From a checkpoint of a small contrastive audio-text model.
Data: trained on synthesized solo parts of chorales (CocoChorales), 39062 training examples.
Rows from block 4 of the audio encoder of a small contrastive audio-text model, named by matrix and row number. Rows with one number belong to one channel. Each number is 50 + 10 x the weight over its row's rms, rounded and kept within 0 to 99. All counts start at 0. After the name is the row's rms in percent of the matrix's.
After each channel's rows are labels from the 100 clips, of 14848, where the channel reaches its highest value: "lies over" is the class under the peak; "top examples" is what is common among them. Only what is clearly more common there than usual is listed. The data: synthesized solo parts of chorales (CocoChorales). In brackets: how many of the 100.
# convs0: expand 5x5 conv (encoder.blocks.4.convs.0.weight, 192x48x5x5, each kernel summed), inputs 0-47
# convs1: project pointwise conv (encoder.blocks.4.convs.1.weight, 48x192x1x1, transposed), outputs 0-47

convs0.152 094:44 54 55 36 58 59 45 43 36 49 36 35 51 50 47 51 44 41 67 42 58 52 49 45 68 67 32 61 46 40 47 47 26 58 35 38 60 45 53 38 45 37 48 35 48 50 62 41
convs1.152 101:71 64 36 33 59 50 66 50 50 50 62 50 50 50 50 56 61 56 50 65 50 50 50 44 50 47 69 65 65 50 36 72 72 53 50 50 69 62 50 57 50 50 50 50 38 50 50 50
lies over: C#5 (30)
top examples: note C#5 (53); note D#5 (33); horn (27); note F5 (27)

convs0.142 103:36 56 24 51 52 45 54 38 54 56 71 64 67 52 50 54 54 49 51 58 47 56 36 57 55 55 33 42 46 52 43 50 52 29 55 30 57 62 44 28 58 48 49 51 49 62 51 42
convs1.142 095:50 50 60 45 65 50 44 76 32 50 38 39 50 50 50 50 50 50 50 50 50 50 56 50 50 41 50 50 50 29 71 50 34 37 63 43 50 50 50 75 59 50 42 50 39 69 62 59
lies over: E4 (37); D4 (31)
top examples: note E4 (77); note D4 (70); clarinet (55); note F#4 (28)

convs0.12 114:49 46 46 47 35 58 64 64 52 27 65 60 48 50 45 52 72 62 37 45 57 45 51 44 54 63 51 37 47 47 59 48 51 62 54 45 50 51 69 61 36 42 70 35 56 59 57 40
convs1.12 081:50 66 49 50 50 50 50 50 38 50 50 50 50 59 36 50 30 50 50 39 50 50 50 67 50 50 75 50 81 23 50 57 76 41 50 50 50 50 50 43 50 50 50 50 50 40 50 56
lies over: A#3 (41)
top examples: tuba (73); note A#3 (55); note A3 (48); note G3 (35)

convs0.130 077:60 64 45 50 56 40 58 46 55 63 27 52 46 62 52 51 19 55 53 40 69 67 45 67 45 48 56 46 53 37 48 40 43 42 42 52 49 43 46 39 62 64 50 62 45 56 46 55
convs1.130 100:50 50 50 50 38 35 50 60 41 18 50 50 50 67 62 50 54 50 41 50 50 50 50 58 50 68 50 34 50 50 52 66 49 50 31 50 50 39 62 50 21 67 50 50 50 50 50 50
lies over: A#3 (53)
top examples: note A#3 (81); note G#3 (50); bassoon (49); note C4 (32)

convs0.151 112:56 53 42 39 54 47 70 51 31 54 44 57 48 52 70 41 30 47 53 48 57 51 40 48 53 46 59 38 54 43 49 47 54 50 54 43 55 38 43 42 32 36 56 49 58 47 78 71
convs1.151 076:50 35 50 56 50 33 22 50 74 50 77 50 50 50 50 50 50 50 50 40 50 50 68 50 50 61 50 59 50 49 50 50 50 50 50 50 59 50 50 50 50 29 50 79 36 50 50 50
lies over: silence (66)
top examples: note G3 (60); cello (36); note C4 (31); note A#3 (28)

convs0.55 098:37 40 52 49 48 63 56 53 52 41 51 50 54 47 51 54 49 40 53 42 47 45 50 31 51 64 61 50 39 39 49 63 23 37 55 57 52 50 56 63 37 26 49 58 55 66 47 26
convs1.55 103:50 50 50 50 44 52 61 50 50 50 50 39 65 34 66 50 68 50 68 24 50 50 50 58 53 50 50 67 50 30 50 50 50 50 50 37 50 50 32 50 69 39 50 50 40 50 40 28
lies over: A#3 (30)
top examples: note A#3 (34)

convs0.27 096:46 55 68 38 72 62 44 47 54 53 54 67 38 51 46 55 46 48 61 61 58 34 55 51 53 37 40 69 64 49 60 57 69 35 55 53 54 44 39 54 59 55 39 62 49 40 34 56
convs1.27 107:50 42 42 55 50 65 50 54 54 37 33 36 50 72 29 42 50 50 50 78 50 62 37 50 50 50 61 50 42 50 41 41 50 61 67 50 50 32 47 41 64 50 54 61 50 61 50 50
lies over: B3 (95)
top examples: note B3 (95); cello (89); note G#3 (34); note F#3 (33)

convs0.37 091:48 62 37 46 35 56 71 53 45 42 45 45 43 51 47 45 50 49 44 68 60 53 48 45 37 59 64 38 52 36 41 41 29 44 47 46 53 50 51 28 53 37 72 52 57 62 40 60
convs1.37 106:50 58 58 50 66 40 34 62 50 73 50 60 42 64 59 29 64 50 37 61 50 42 41 50 50 58 34 50 50 50 50 65 71 50 50 63 50 50 66 40 50 50 34 50 50 54 50 50
lies over: A#3 (75)
top examples: tuba (85); note A#3 (82); note G#3 (36); note F3 (28)

convs0.8 089:56 57 53 46 46 51 56 37 51 33 23 49 39 38 62 59 60 45 43 59 67 51 53 59 55 50 55 55 41 39 53 59 23 28 45 58 54 48 38 45 59 39 50 58 52 61 43 57
convs1.8 099:50 64 50 50 50 50 32 58 50 69 62 36 36 50 67 42 45 50 50 50 50 50 50 51 50 50 59 65 57 50 58 60 74 35 38 50 50 59 75 50 30 54 50 50 62 50 43 65
lies over: B3 (41)
top examples: note B3 (58); note A3 (57); instrument: tuba (40); note E3 (36)

convs0.102 114:65 54 56 43 49 48 54 41 54 26 53 50 51 41 52 59 71 53 47 55 43 47 78 50 56 42 53 29 49 60 65 46 50 51 46 47 49 75 57 36 51 47 54 56 69 44 52 45
convs1.102 081:13 50 50 50 50 50 39 37 50 34 50 50 35 50 33 50 28 39 50 50 50 50 46 50 50 50 50 40 53 34 50 50 50 50 50 50 50 62 50 50 50 50 38 41 80 50 43 50
lies over: E3 (65)
top examples: note E3 (82); note F#3 (56); cello (45); note A3 (44)

convs0.10 088:45 47 54 35 61 40 39 65 34 51 49 56 32 49 58 42 25 54 50 62 62 30 69 61 49 59 42 36 61 50 44 55 48 51 53 28 60 56 55 51 49 53 54 51 56 57 57 48
convs1.10 108:45 41 50 32 33 32 53 36 50 50 50 50 50 42 67 63 37 50 50 50 50 37 50 50 59 61 66 62 50 43 50 50 67 42 69 34 50 29 37 44 50 50 34 50 50 50 60 50
lies over: C#3 (54); D#5 (39)
top examples: note C#3 (55); cello (46); note D#5 (41); note F#3 (26)

convs0.117 087:35 55 42 54 59 52 50 51 46 53 58 77 41 60 52 38 55 69 61 56 62 38 40 43 39 52 52 52 58 42 48 55 53 54 71 43 69 44 46 42 53 42 59 54 60 63 36 68
convs1.117 116:60 50 50 50 50 33 41 34 50 50 50 39 50 50 50 38 59 32 40 50 37 50 50 63 43 31 50 48 43 29 50 38 50 50 50 50 63 37 50 70 58 32 39 50 50 40 72 50
lies over: F5 (80)
top examples: note F5 (85); flute (76); note D#5 (41); note G5 (31)

convs0.28 112:53 39 41 44 57 47 64 60 37 50 29 48 65 55 58 32 43 49 28 51 65 47 48 49 56 64 62 48 34 50 50 40 36 50 48 40 42 57 74 55 45 40 56 47 52 54 61 43
convs1.28 107:37 39 50 71 36 50 25 29 50 50 50 52 40 62 42 38 50 56 58 50 36 50 50 50 50 50 50 50 50 35 72 46 60 45 50 50 66 41 42 65 69 50 52 64 54 50 44 50
lies over: E3 (58)
top examples: note E3 (67); bassoon (61); note F#3 (39); note G#3 (35)

convs0.111 108:55 45 53 46 59 65 69 56 38 58 33 54 31 40 59 31 38 41 45 53 59 53 44 32 55 49 43 55 51 57 32 57 59 52 70 51 49 40 62 58 62 55 32 57 46 48 48 55
convs1.111 090:50 52 50 50 19 50 50 53 60 50 50 50 47 50 41 38 35 50 50 61 50 60 22 61 50 50 50 65 50 65 34 50 44 35 50 50 66 58 71 50 62 50 63 50 50 50 44 41
lies over: C#5 (65)
top examples: note C#5 (65); trumpet (55); note D#5 (26)

convs0.78 122:52 46 52 35 41 52 53 61 43 52 69 69 46 46 48 52 48 64 59 45 57 55 41 51 54 37 47 61 61 41 40 61 65 59 42 63 76 49 31 50 38 48 35 37 51 49 51 64
convs1.78 096:39 50 50 57 72 61 69 45 50 60 65 30 50 50 50 50 50 50 36 35 50 50 50 55 31 50 42 50 50 37 37 60 50 64 50 50 68 50 50 65 62 50 50 50 50 40 36 30
lies over: B3 (63); B4 (26)
top examples: note B3 (68); tuba (67); note B4 (26)

convs0.143 079:52 44 44 41 57 55 59 28 48 54 28 53 58 57 69 50 43 53 51 41 47 42 37 51 54 57 35 51 49 43 54 46 56 44 60 27 54 51 45 40 71 69 48 58 55 69 36 54
convs1.143 103:65 50 50 37 32 54 61 65 50 50 41 50 50 60 50 50 50 29 32 42 50 32 42 56 56 58 50 50 50 52 43 50 38 68 42 50 68 52 70 50 50 57 50 50 47 57 23 50
lies over: A#3 (44)
top examples: note A#3 (63); bassoon (41); note C4 (35); note G#3 (33)

convs0.144 087:51 43 45 35 24 62 50 62 37 51 46 63 55 48 54 31 51 61 53 52 40 57 55 46 50 38 38 53 43 60 55 58 43 50 57 51 38 52 58 61 34 30 39 35 65 40 54 42
convs1.144 109:50 46 56 59 50 50 57 38 32 37 50 50 50 63 50 50 61 31 50 28 50 50 50 50 62 37 64 40 50 45 37 59 42 50 65 33 60 60 50 64 50 64 50 71 43 57 50 35
lies over: B3 (86)
top examples: note B3 (93); cello (44); note A3 (40); note F#3 (30)

convs0.110 111:61 46 50 42 27 40 46 76 36 58 24 37 44 46 54 41 45 51 41 39 52 54 47 48 58 64 55 59 42 65 42 44 30 56 54 55 41 49 56 48 59 49 46 45 50 39 53 36
convs1.110 098:44 50 41 50 50 50 44 50 63 79 50 37 50 26 50 33 61 50 50 37 50 50 30 50 50 32 50 50 50 40 48 55 53 31 35 50 61 50 43 50 30 57 50 58 62 50 48 50
lies over: B3 (74)
top examples: tuba (99); note B3 (87); note A3 (51); note G3 (29)

convs0.39 092:22 47 47 50 51 37 34 45 57 46 68 54 56 55 48 57 58 54 53 65 45 30 54 59 47 50 27 44 73 45 43 54 33 45 46 48 44 47 49 47 39 65 51 51 53 61 37 45
convs1.39 104:33 50 50 50 69 34 50 50 50 61 50 50 52 50 64 50 43 50 46 37 57 58 50 50 74 33 65 50 33 25 59 43 50 50 60 50 64 50 50 58 61 57 43 50 50 50 30 38
lies over: G#3 (36); D#4 (28)
top examples: clarinet (59); note D#4 (47); note A#3 (41); note G#3 (38)

convs0.149 122:55 70 52 40 53 58 68 48 41 52 46 44 61 54 48 50 46 32 48 55 42 53 63 31 53 62 60 35 47 36 55 48 34 42 57 35 59 47 47 41 42 25 64 57 57 59 53 55
convs1.149 097:40 63 50 79 50 50 50 50 50 50 50 71 54 50 62 64 50 59 24 50 50 31 50 64 62 50 33 32 50 50 58 50 50 50 50 50 50 50 50 50 50 30 53 67 50 50 50 54
lies over: E3 (93)
top examples: note E3 (93); cello (42); tuba (41); note F#3 (36)

convs0.124 110:45 51 47 51 46 53 56 56 51 41 64 50 53 64 48 57 68 57 37 55 30 47 61 36 50 65 50 15 40 48 64 45 50 50 60 38 45 53 51 49 47 50 66 43 51 70 59 49
convs1.124 093:40 50 39 50 50 50 50 50 35 57 50 45 50 62 64 50 40 50 75 25 50 50 50 43 50 73 71 61 59 50 31 68 64 50 43 50 50 50 50 50 50 65 43 50 50 50 36 52
lies over: G3 (65)
top examples: note G3 (74); bassoon (60); note A3 (38); note C4 (30)

convs0.7 130:48 49 37 40 54 51 59 49 49 48 59 64 57 68 62 46 54 54 43 39 48 34 44 41 61 64 42 42 54 57 59 39 49 54 55 37 53 40 57 44 29 40 63 26 64 58 70 48
convs1.7 114:50 50 40 50 50 41 50 50 50 50 33 29 50 40 50 43 50 50 42 50 20 62 46 50 60 43 63 50 58 50 40 50 62 66 67 50 75 50 66 50 50 56 61 50 70 50 50 56
lies over: C#3 (59)
top examples: cello (76); note C#3 (59); note G#3 (34); note F#3 (31)

convs0.187 122:51 57 44 48 59 54 51 46 35 58 58 67 55 46 43 29 38 44 25 55 62 50 46 67 42 34 45 43 53 52 45 49 60 35 47 29 53 53 59 54 38 65 54 55 32 44 51 54
convs1.187 088:50 18 35 50 37 71 50 66 50 50 38 50 50 50 58 50 50 70 45 51 50 50 50 66 50 21 50 50 50 41 38 50 50 50 50 50 50 50 50 50 52 50 50 50 67 37 32 50
lies over: C#3 (63)
top examples: note C#3 (66); bassoon (50); note G#3 (44)

convs0.0 091:41 48 37 47 66 58 67 34 51 44 47 49 49 61 58 36 29 32 40 52 46 49 66 45 55 37 51 30 64 49 43 39 49 49 50 36 49 54 37 40 55 38 64 50 45 49 56 66
convs1.0 102:50 61 65 60 50 54 50 50 59 62 37 33 50 47 50 50 63 50 50 59 40 41 62 50 50 24 50 50 31 50 58 50 35 50 52 41 27 63 50 50 50 33 34 44 50 37 64 50
lies over: E4 (37); E3 (32)
top examples: note E4 (39); note E3 (34); note F#3 (33); tuba (33)

convs0.57 108:38 57 52 53 52 52 42 67 28 57 51 53 48 41 56 32 57 55 56 57 57 45 40 47 32 62 26 40 36 44 52 66 61 50 60 40 50 44 55 59 56 48 63 50 38 68 45 40
convs1.57 108:64 40 50 57 35 50 41 50 56 39 50 46 50 50 50 41 64 50 50 68 50 73 56 50 55 70 55 50 50 51 50 36 50 50 50 85 50 37 58 50 54 37 59 50 50 50 33 36
lies over: D#4 (91)
top examples: note D#4 (100); cello (49); viola (38)

convs0.1 099:43 60 60 50 50 33 43 47 44 58 58 49 45 39 50 58 68 56 57 71 52 52 63 60 54 35 52 41 38 34 62 60 36 30 41 49 55 39 31 45 47 39 52 68 46 56 45 51
convs1.1 098:50 50 50 50 73 50 36 54 30 38 50 50 69 45 50 50 50 50 61 50 50 50 50 50 50 50 50 64 50 50 50 40 64 50 28 50 38 42 58 41 25 50 66 63 76 50 50 48
lies over: E3 (26)
top examples: note E3 (30)

convs0.91 095:62 60 57 34 76 53 51 46 40 49 51 51 36 58 69 48 56 52 38 37 57 38 41 35 63 53 45 48 41 53 64 47 53 41 39 49 38 38 40 38 40 48 63 50 55 64 60 40
convs1.91 078:50 50 50 68 50 50 50 50 50 50 50 40 65 50 45 50 50 77 50 50 60 50 50 41 58 50 50 50 50 50 38 50 71 50 42 73 37 50 50 62 53 50 50 73 64 21 50 60
lies over: F5 (68)
top examples: note F5 (68); flute (48); note D#5 (29)

convs0.136 101:51 59 33 43 59 51 73 67 40 55 47 54 55 51 51 41 46 54 30 55 48 47 34 43 45 71 55 30 28 45 50 55 36 41 58 35 50 55 59 52 45 43 59 45 45 52 62 51
convs1.136 093:41 42 41 63 27 38 50 63 57 50 61 44 61 50 68 50 34 50 65 50 34 65 50 50 59 53 50 50 50 33 50 50 63 50 35 50 67 50 50 40 50 50 50 50 50 50 21 50
lies over: E3 (98)
top examples: note E3 (99); note F#3 (53); bassoon (49); note A3 (40)

convs0.173 102:34 54 55 50 54 54 36 46 37 48 50 35 42 42 52 57 64 53 50 50 65 38 56 58 45 65 43 47 48 26 57 57 36 58 53 32 60 58 55 54 56 51 53 53 50 80 40 37
convs1.173 112:50 50 50 60 35 44 30 77 60 35 50 56 59 50 58 36 57 50 64 50 50 50 32 72 50 69 50 68 50 37 58 50 50 50 50 62 50 57 62 50 50 42 50 35 50 50 50 50
lies over: G#3 (53)
top examples: note G#3 (86); cello (67); note A#3 (48); note F#3 (42)

convs0.92 096:49 38 58 68 34 21 45 57 46 48 49 51 53 43 49 45 41 69 59 58 51 46 57 43 40 50 54 44 43 47 62 57 27 71 46 53 52 42 53 61 30 54 46 51 53 60 42 39
convs1.92 104:34 50 50 50 65 50 61 50 50 50 50 50 50 24 50 50 61 64 32 50 50 50 50 66 50 39 50 38 57 47 31 58 58 72 50 50 50 50 63 50 48 62 30 63 40 41 63 41
lies over: A#3 (52)
top examples: note A#3 (57); note A3 (37); bassoon (32); note G#3 (30)

convs0.43 076:36 38 54 60 42 38 45 61 36 55 54 49 36 39 48 43 47 70 56 59 55 52 42 54 53 38 57 47 37 40 51 53 38 52 45 48 47 39 49 53 32 37 63 38 44 81 59 43
convs1.43 083:68 50 50 39 50 41 50 50 50 71 50 50 29 46 62 50 50 50 30 46 50 36 50 61 50 25 50 50 50 50 50 50 60 65 50 50 50 50 50 50 50 32 40 62 20 50 50 59
lies over: A#3 (35)
top examples: note A#3 (45); note C4 (28); note F#4 (26); note E4 (26)

convs0.164 096:61 44 64 55 43 58 64 44 33 45 45 51 40 38 31 46 40 43 59 41 57 46 41 29 40 56 43 42 56 38 37 58 50 71 53 60 51 41 49 64 33 35 58 41 46 49 58 57
convs1.164 112:50 51 50 50 55 50 50 50 58 50 50 50 50 62 72 67 50 75 50 40 36 52 50 21 50 38 69 66 36 50 50 50 38 43 54 50 50 50 50 43 50 50 31 42 35 59 41 53
lies over: E4 (29)
top examples: horn (61); note E4 (33); note F#4 (29); note B3 (26)

convs0.44 103:46 55 47 56 30 45 56 68 31 72 54 52 52 37 58 51 48 48 66 55 60 56 43 51 30 49 51 29 55 44 47 61 45 63 56 33 62 48 52 59 39 49 50 44 67 59 50 58
convs1.44 094:50 50 54 50 50 50 58 69 53 50 67 38 50 50 67 76 50 57 50 50 50 50 58 50 50 50 50 60 50 63 50 50 50 54 30 72 35 50 50 50 50 50 35 81 50 50 35 50
lies over: E4 (31)
top examples: note E4 (35)

convs0.88 087:57 46 63 55 55 62 50 60 56 54 58 55 55 75 45 49 46 46 55 45 33 65 53 41 47 41 60 75 49 70 56 55 56 48 52 62 46 34 41 70 43 41 44 50 43 35 58 56
convs1.88 100:41 71 39 39 36 50 65 37 50 50 48 50 50 36 50 47 50 42 56 37 50 40 50 53 61 50 54 31 58 38 50 33 50 50 73 50 50 50 50 50 39 32 37 59 39 33 56 37
lies over: B2 (79)
top examples: note B2 (82); note B3 (57); note F#3 (48); tuba (39)

convs0.59 122:81 47 71 52 50 44 53 47 45 53 43 59 41 41 62 47 46 52 60 53 56 48 48 36 54 45 62 60 26 63 64 59 51 55 54 55 45 47 52 74 50 48 35 57 53 41 53 60
convs1.59 090:40 39 56 50 62 50 60 50 58 68 50 38 50 31 43 36 21 50 60 50 50 40 66 50 50 50 55 50 71 46 50 50 50 50 74 34 61 31 50 50 50 50 50 42 59 50 50 50
lies over: F5 (32); E4 (25)
top examples: violin (45); note F5 (35); clarinet (26); note E4 (25)

convs0.128 096:44 51 54 46 54 52 58 59 38 52 27 50 50 67 64 46 26 51 54 65 60 47 44 42 43 52 44 49 55 43 35 39 37 52 58 44 64 34 37 35 55 36 59 59 54 58 46 64
convs1.128 099:50 50 57 50 50 50 50 50 50 36 50 38 50 68 50 73 50 65 50 64 54 50 64 56 60 68 53 44 46 50 37 73 50 50 63 50 50 24 52 36 40 50 45 50 36 34 58 42
lies over: D#4 (57)
top examples: note D#4 (61); note B3 (35); note C#4 (35); bassoon (32)

convs0.123 124:55 64 49 47 38 66 73 51 33 50 37 48 55 57 62 38 50 48 57 46 48 58 46 34 49 58 58 51 53 46 50 49 42 48 70 44 49 38 45 43 44 24 61 40 65 48 62 63
convs1.123 081:50 50 30 73 70 50 28 50 70 50 31 50 66 63 44 50 41 50 50 56 50 50 34 32 33 50 50 50 57 50 50 58 56 50 50 50 50 50 50 50 72 50 50 50 50 50 60 50
lies over: silence (61)
top examples: note E5 (73); flute (55); trumpet (36); note F#5 (32)

convs0.181 139:58 60 70 54 49 44 50 41 50 58 46 53 31 27 48 53 52 59 55 60 53 58 55 58 51 30 64 58 27 49 63 64 52 45 48 58 49 46 43 48 59 62 43 65 47 54 36 66
convs1.181 107:50 50 28 41 61 50 50 50 50 72 50 50 50 28 63 40 50 39 34 50 38 50 50 50 39 60 50 60 54 50 31 50 66 69 62 58 62 43 66 50 50 63 59 50 50 41 60 50
lies over: A#4 (82)
top examples: note A#4 (90); violin (47); note G#4 (38); note C5 (37)

convs0.84 089:49 45 69 50 60 34 44 64 32 50 43 56 65 51 62 51 48 53 58 46 69 41 57 45 47 68 51 47 46 31 57 56 40 50 43 38 65 60 54 52 31 33 61 46 49 63 53 41
convs1.84 110:35 67 60 59 50 50 35 62 72 59 50 22 28 50 44 50 65 50 50 43 42 50 63 50 50 44 50 58 56 50 55 41 50 50 63 45 53 60 50 50 50 31 50 50 50 30 50 58
lies over: F#4 (57); C#5 (32)
top examples: clarinet (66); note F#4 (63); note G#4 (41); note C#5 (35)

convs0.186 092:69 46 59 47 55 46 48 37 48 56 45 56 57 64 72 64 60 51 52 43 39 60 53 50 63 37 49 70 43 63 61 43 57 54 50 45 55 46 46 62 57 55 28 60 48 32 58 66
convs1.186 091:42 50 39 50 50 50 50 50 38 56 79 50 50 50 33 50 43 50 78 50 50 36 50 50 50 50 50 38 73 50 50 42 50 50 61 71 50 39 68 50 50 34 38 40 50 42 50 50
lies over: B2 (59); C4 (32)
top examples: note B2 (59); note B3 (56); note F#3 (36); bassoon (34)

convs0.166 101:49 40 41 48 41 42 41 54 21 48 42 38 53 38 62 42 54 53 44 61 59 57 58 50 39 57 40 51 40 46 36 65 31 62 56 27 48 57 63 60 51 45 37 42 53 53 41 43
convs1.166 120:50 59 66 61 63 64 35 50 69 58 52 55 55 50 35 60 29 65 50 50 60 50 39 36 37 50 50 57 50 69 50 50 70 35 43 66 50 50 39 58 50 50 53 50 44 43 58 50
lies over: C#5 (53)
top examples: note C#5 (85); note D#5 (56); note B4 (31); instrument: flute (30)

convs0.171 075:58 65 47 62 45 45 52 59 50 40 37 55 56 57 58 56 56 51 34 46 63 54 39 47 49 65 54 42 54 43 60 31 49 44 66 55 32 48 56 39 46 61 78 39 33 51 52 41
convs1.171 113:43 50 50 31 61 50 50 66 50 50 50 50 78 61 50 50 50 53 50 58 27 36 69 61 50 61 41 61 50 37 50 50 62 47 50 56 50 58 63 58 38 63 50 50 50 50 41 72
lies over: G#3 (31)
top examples: note G#3 (46); note C#4 (44); note A#3 (39); cello (31)

convs0.2 142:56 53 41 65 34 59 67 56 54 36 54 53 43 43 51 52 65 55 43 50 33 57 47 33 43 64 73 41 33 58 67 52 48 62 63 55 44 52 60 62 43 45 57 54 58 56 38 50
convs1.2 088:50 74 50 50 42 50 50 50 50 34 50 50 50 37 50 50 40 50 50 50 50 30 50 66 27 60 67 50 54 50 22 50 73 50 50 50 50 37 47 50 50 50 50 62 63 50 37 50
lies over: F5 (35)
top examples: clarinet (46); note F5 (36); tuba (27)

convs0.82 079:57 63 55 36 58 55 53 44 37 33 44 45 43 57 45 31 34 48 55 52 46 45 68 36 58 54 44 58 47 43 62 62 41 43 58 44 47 46 46 53 41 16 62 45 50 47 57 56
convs1.82 106:42 72 50 60 39 37 50 50 50 28 32 53 50 59 50 64 42 35 50 54 50 70 39 50 50 50 73 50 66 41 50 50 50 40 50 50 39 47 50 50 70 37 50 59 38 50 55 50
lies over: B3 (67)
top examples: note B3 (76); bassoon (47); note A3 (44); cello (31)

convs0.94 090:52 41 59 36 68 48 42 65 37 41 48 58 26 46 56 31 28 49 54 62 66 47 55 60 41 39 35 62 54 56 41 54 51 48 33 48 58 53 44 45 54 45 50 39 50 53 55 61
convs1.94 102:50 50 50 61 48 50 50 40 62 38 50 50 50 50 50 37 39 58 50 50 50 64 50 69 59 50 76 50 70 41 50 50 81 50 45 50 71 34 50 37 50 50 50 50 41 36 48 50
lies over: G3 (37); B2 (34)
top examples: bassoon (54); note G3 (41); cello (37); note B2 (34)

convs0.116 111:29 42 38 47 63 46 53 44 65 51 62 47 60 58 46 47 53 50 45 49 52 41 57 52 50 56 44 38 61 39 44 53 40 40 50 47 64 59 32 30 48 48 67 51 59 82 47 46
convs1.116 117:50 50 50 38 50 38 52 39 50 50 35 40 50 50 50 42 38 37 39 50 50 35 50 50 50 50 52 35 40 36 50 35 42 63 61 34 56 60 50 59 70 68 33 68 50 32 50 58
lies over: F5 (91)
top examples: note G5 (93); note F5 (91); trumpet (46); flute (45)

convs0.4 103:48 50 61 52 57 52 43 41 47 53 30 48 43 35 51 43 51 33 57 52 66 51 56 62 44 45 50 73 39 30 42 57 35 36 43 53 47 51 40 50 68 52 31 70 46 46 44 54
convs1.4 106:69 50 50 38 50 50 50 50 50 50 63 50 51 50 61 37 46 69 50 50 50 41 34 33 43 59 44 50 67 70 44 50 70 50 36 70 63 50 36 50 35 50 59 38 50 43 46 50
lies over: F#4 (62)
top examples: clarinet (68); note F#4 (66); note E4 (34); note G#4 (27)

convs0.167 099:47 54 35 39 59 48 62 47 28 74 55 63 66 52 63 32 56 69 46 56 54 60 31 49 43 50 50 43 47 39 32 61 52 44 63 41 60 49 48 46 52 47 49 56 46 60 50 60
convs1.167 101:50 50 53 50 50 60 50 50 60 63 50 50 50 68 28 66 50 50 25 50 40 50 64 50 38 50 60 50 50 27 50 63 56 56 32 40 66 50 50 50 46 38 35 50 32 50 50 50
lies over: B3 (44); D#4 (29)
top examples: note B3 (52); note C#4 (34); note D#4 (31); cello (29)

convs0.11 132:53 53 47 26 62 49 50 41 42 50 56 57 49 61 57 45 48 59 42 54 53 37 57 61 64 52 37 38 61 61 61 30 61 45 49 21 45 50 59 40 46 55 63 40 58 45 65 49
convs1.11 071:25 50 50 50 34 50 70 50 50 50 33 50 50 50 50 50 42 50 50 50 42 50 50 50 44 50 69 34 54 19 50 66 50 61 50 36 50 48 50 50 49 60 50 50 50 50 72 67
lies over: C#3 (78)
top examples: note C#3 (79); cello (68); note G#3 (34); note F#3 (32)

convs0.112 106:58 62 68 50 59 29 47 42 49 25 50 43 41 39 48 58 58 51 41 69 38 42 60 58 53 42 48 35 49 49 54 39 45 50 38 55 40 54 60 30 48 62 70 55 49 58 51 52
convs1.112 099:28 50 37 41 50 41 58 50 69 68 50 50 50 50 63 55 29 50 50 73 50 43 28 50 38 50 50 50 57 50 50 50 35 57 50 50 62 50 50 50 50 50 28 50 50 41 50 70
lies over: G3 (40); G#3 (34)
top examples: note G3 (67); bassoon (49); note G#3 (46); instrument: cello (37)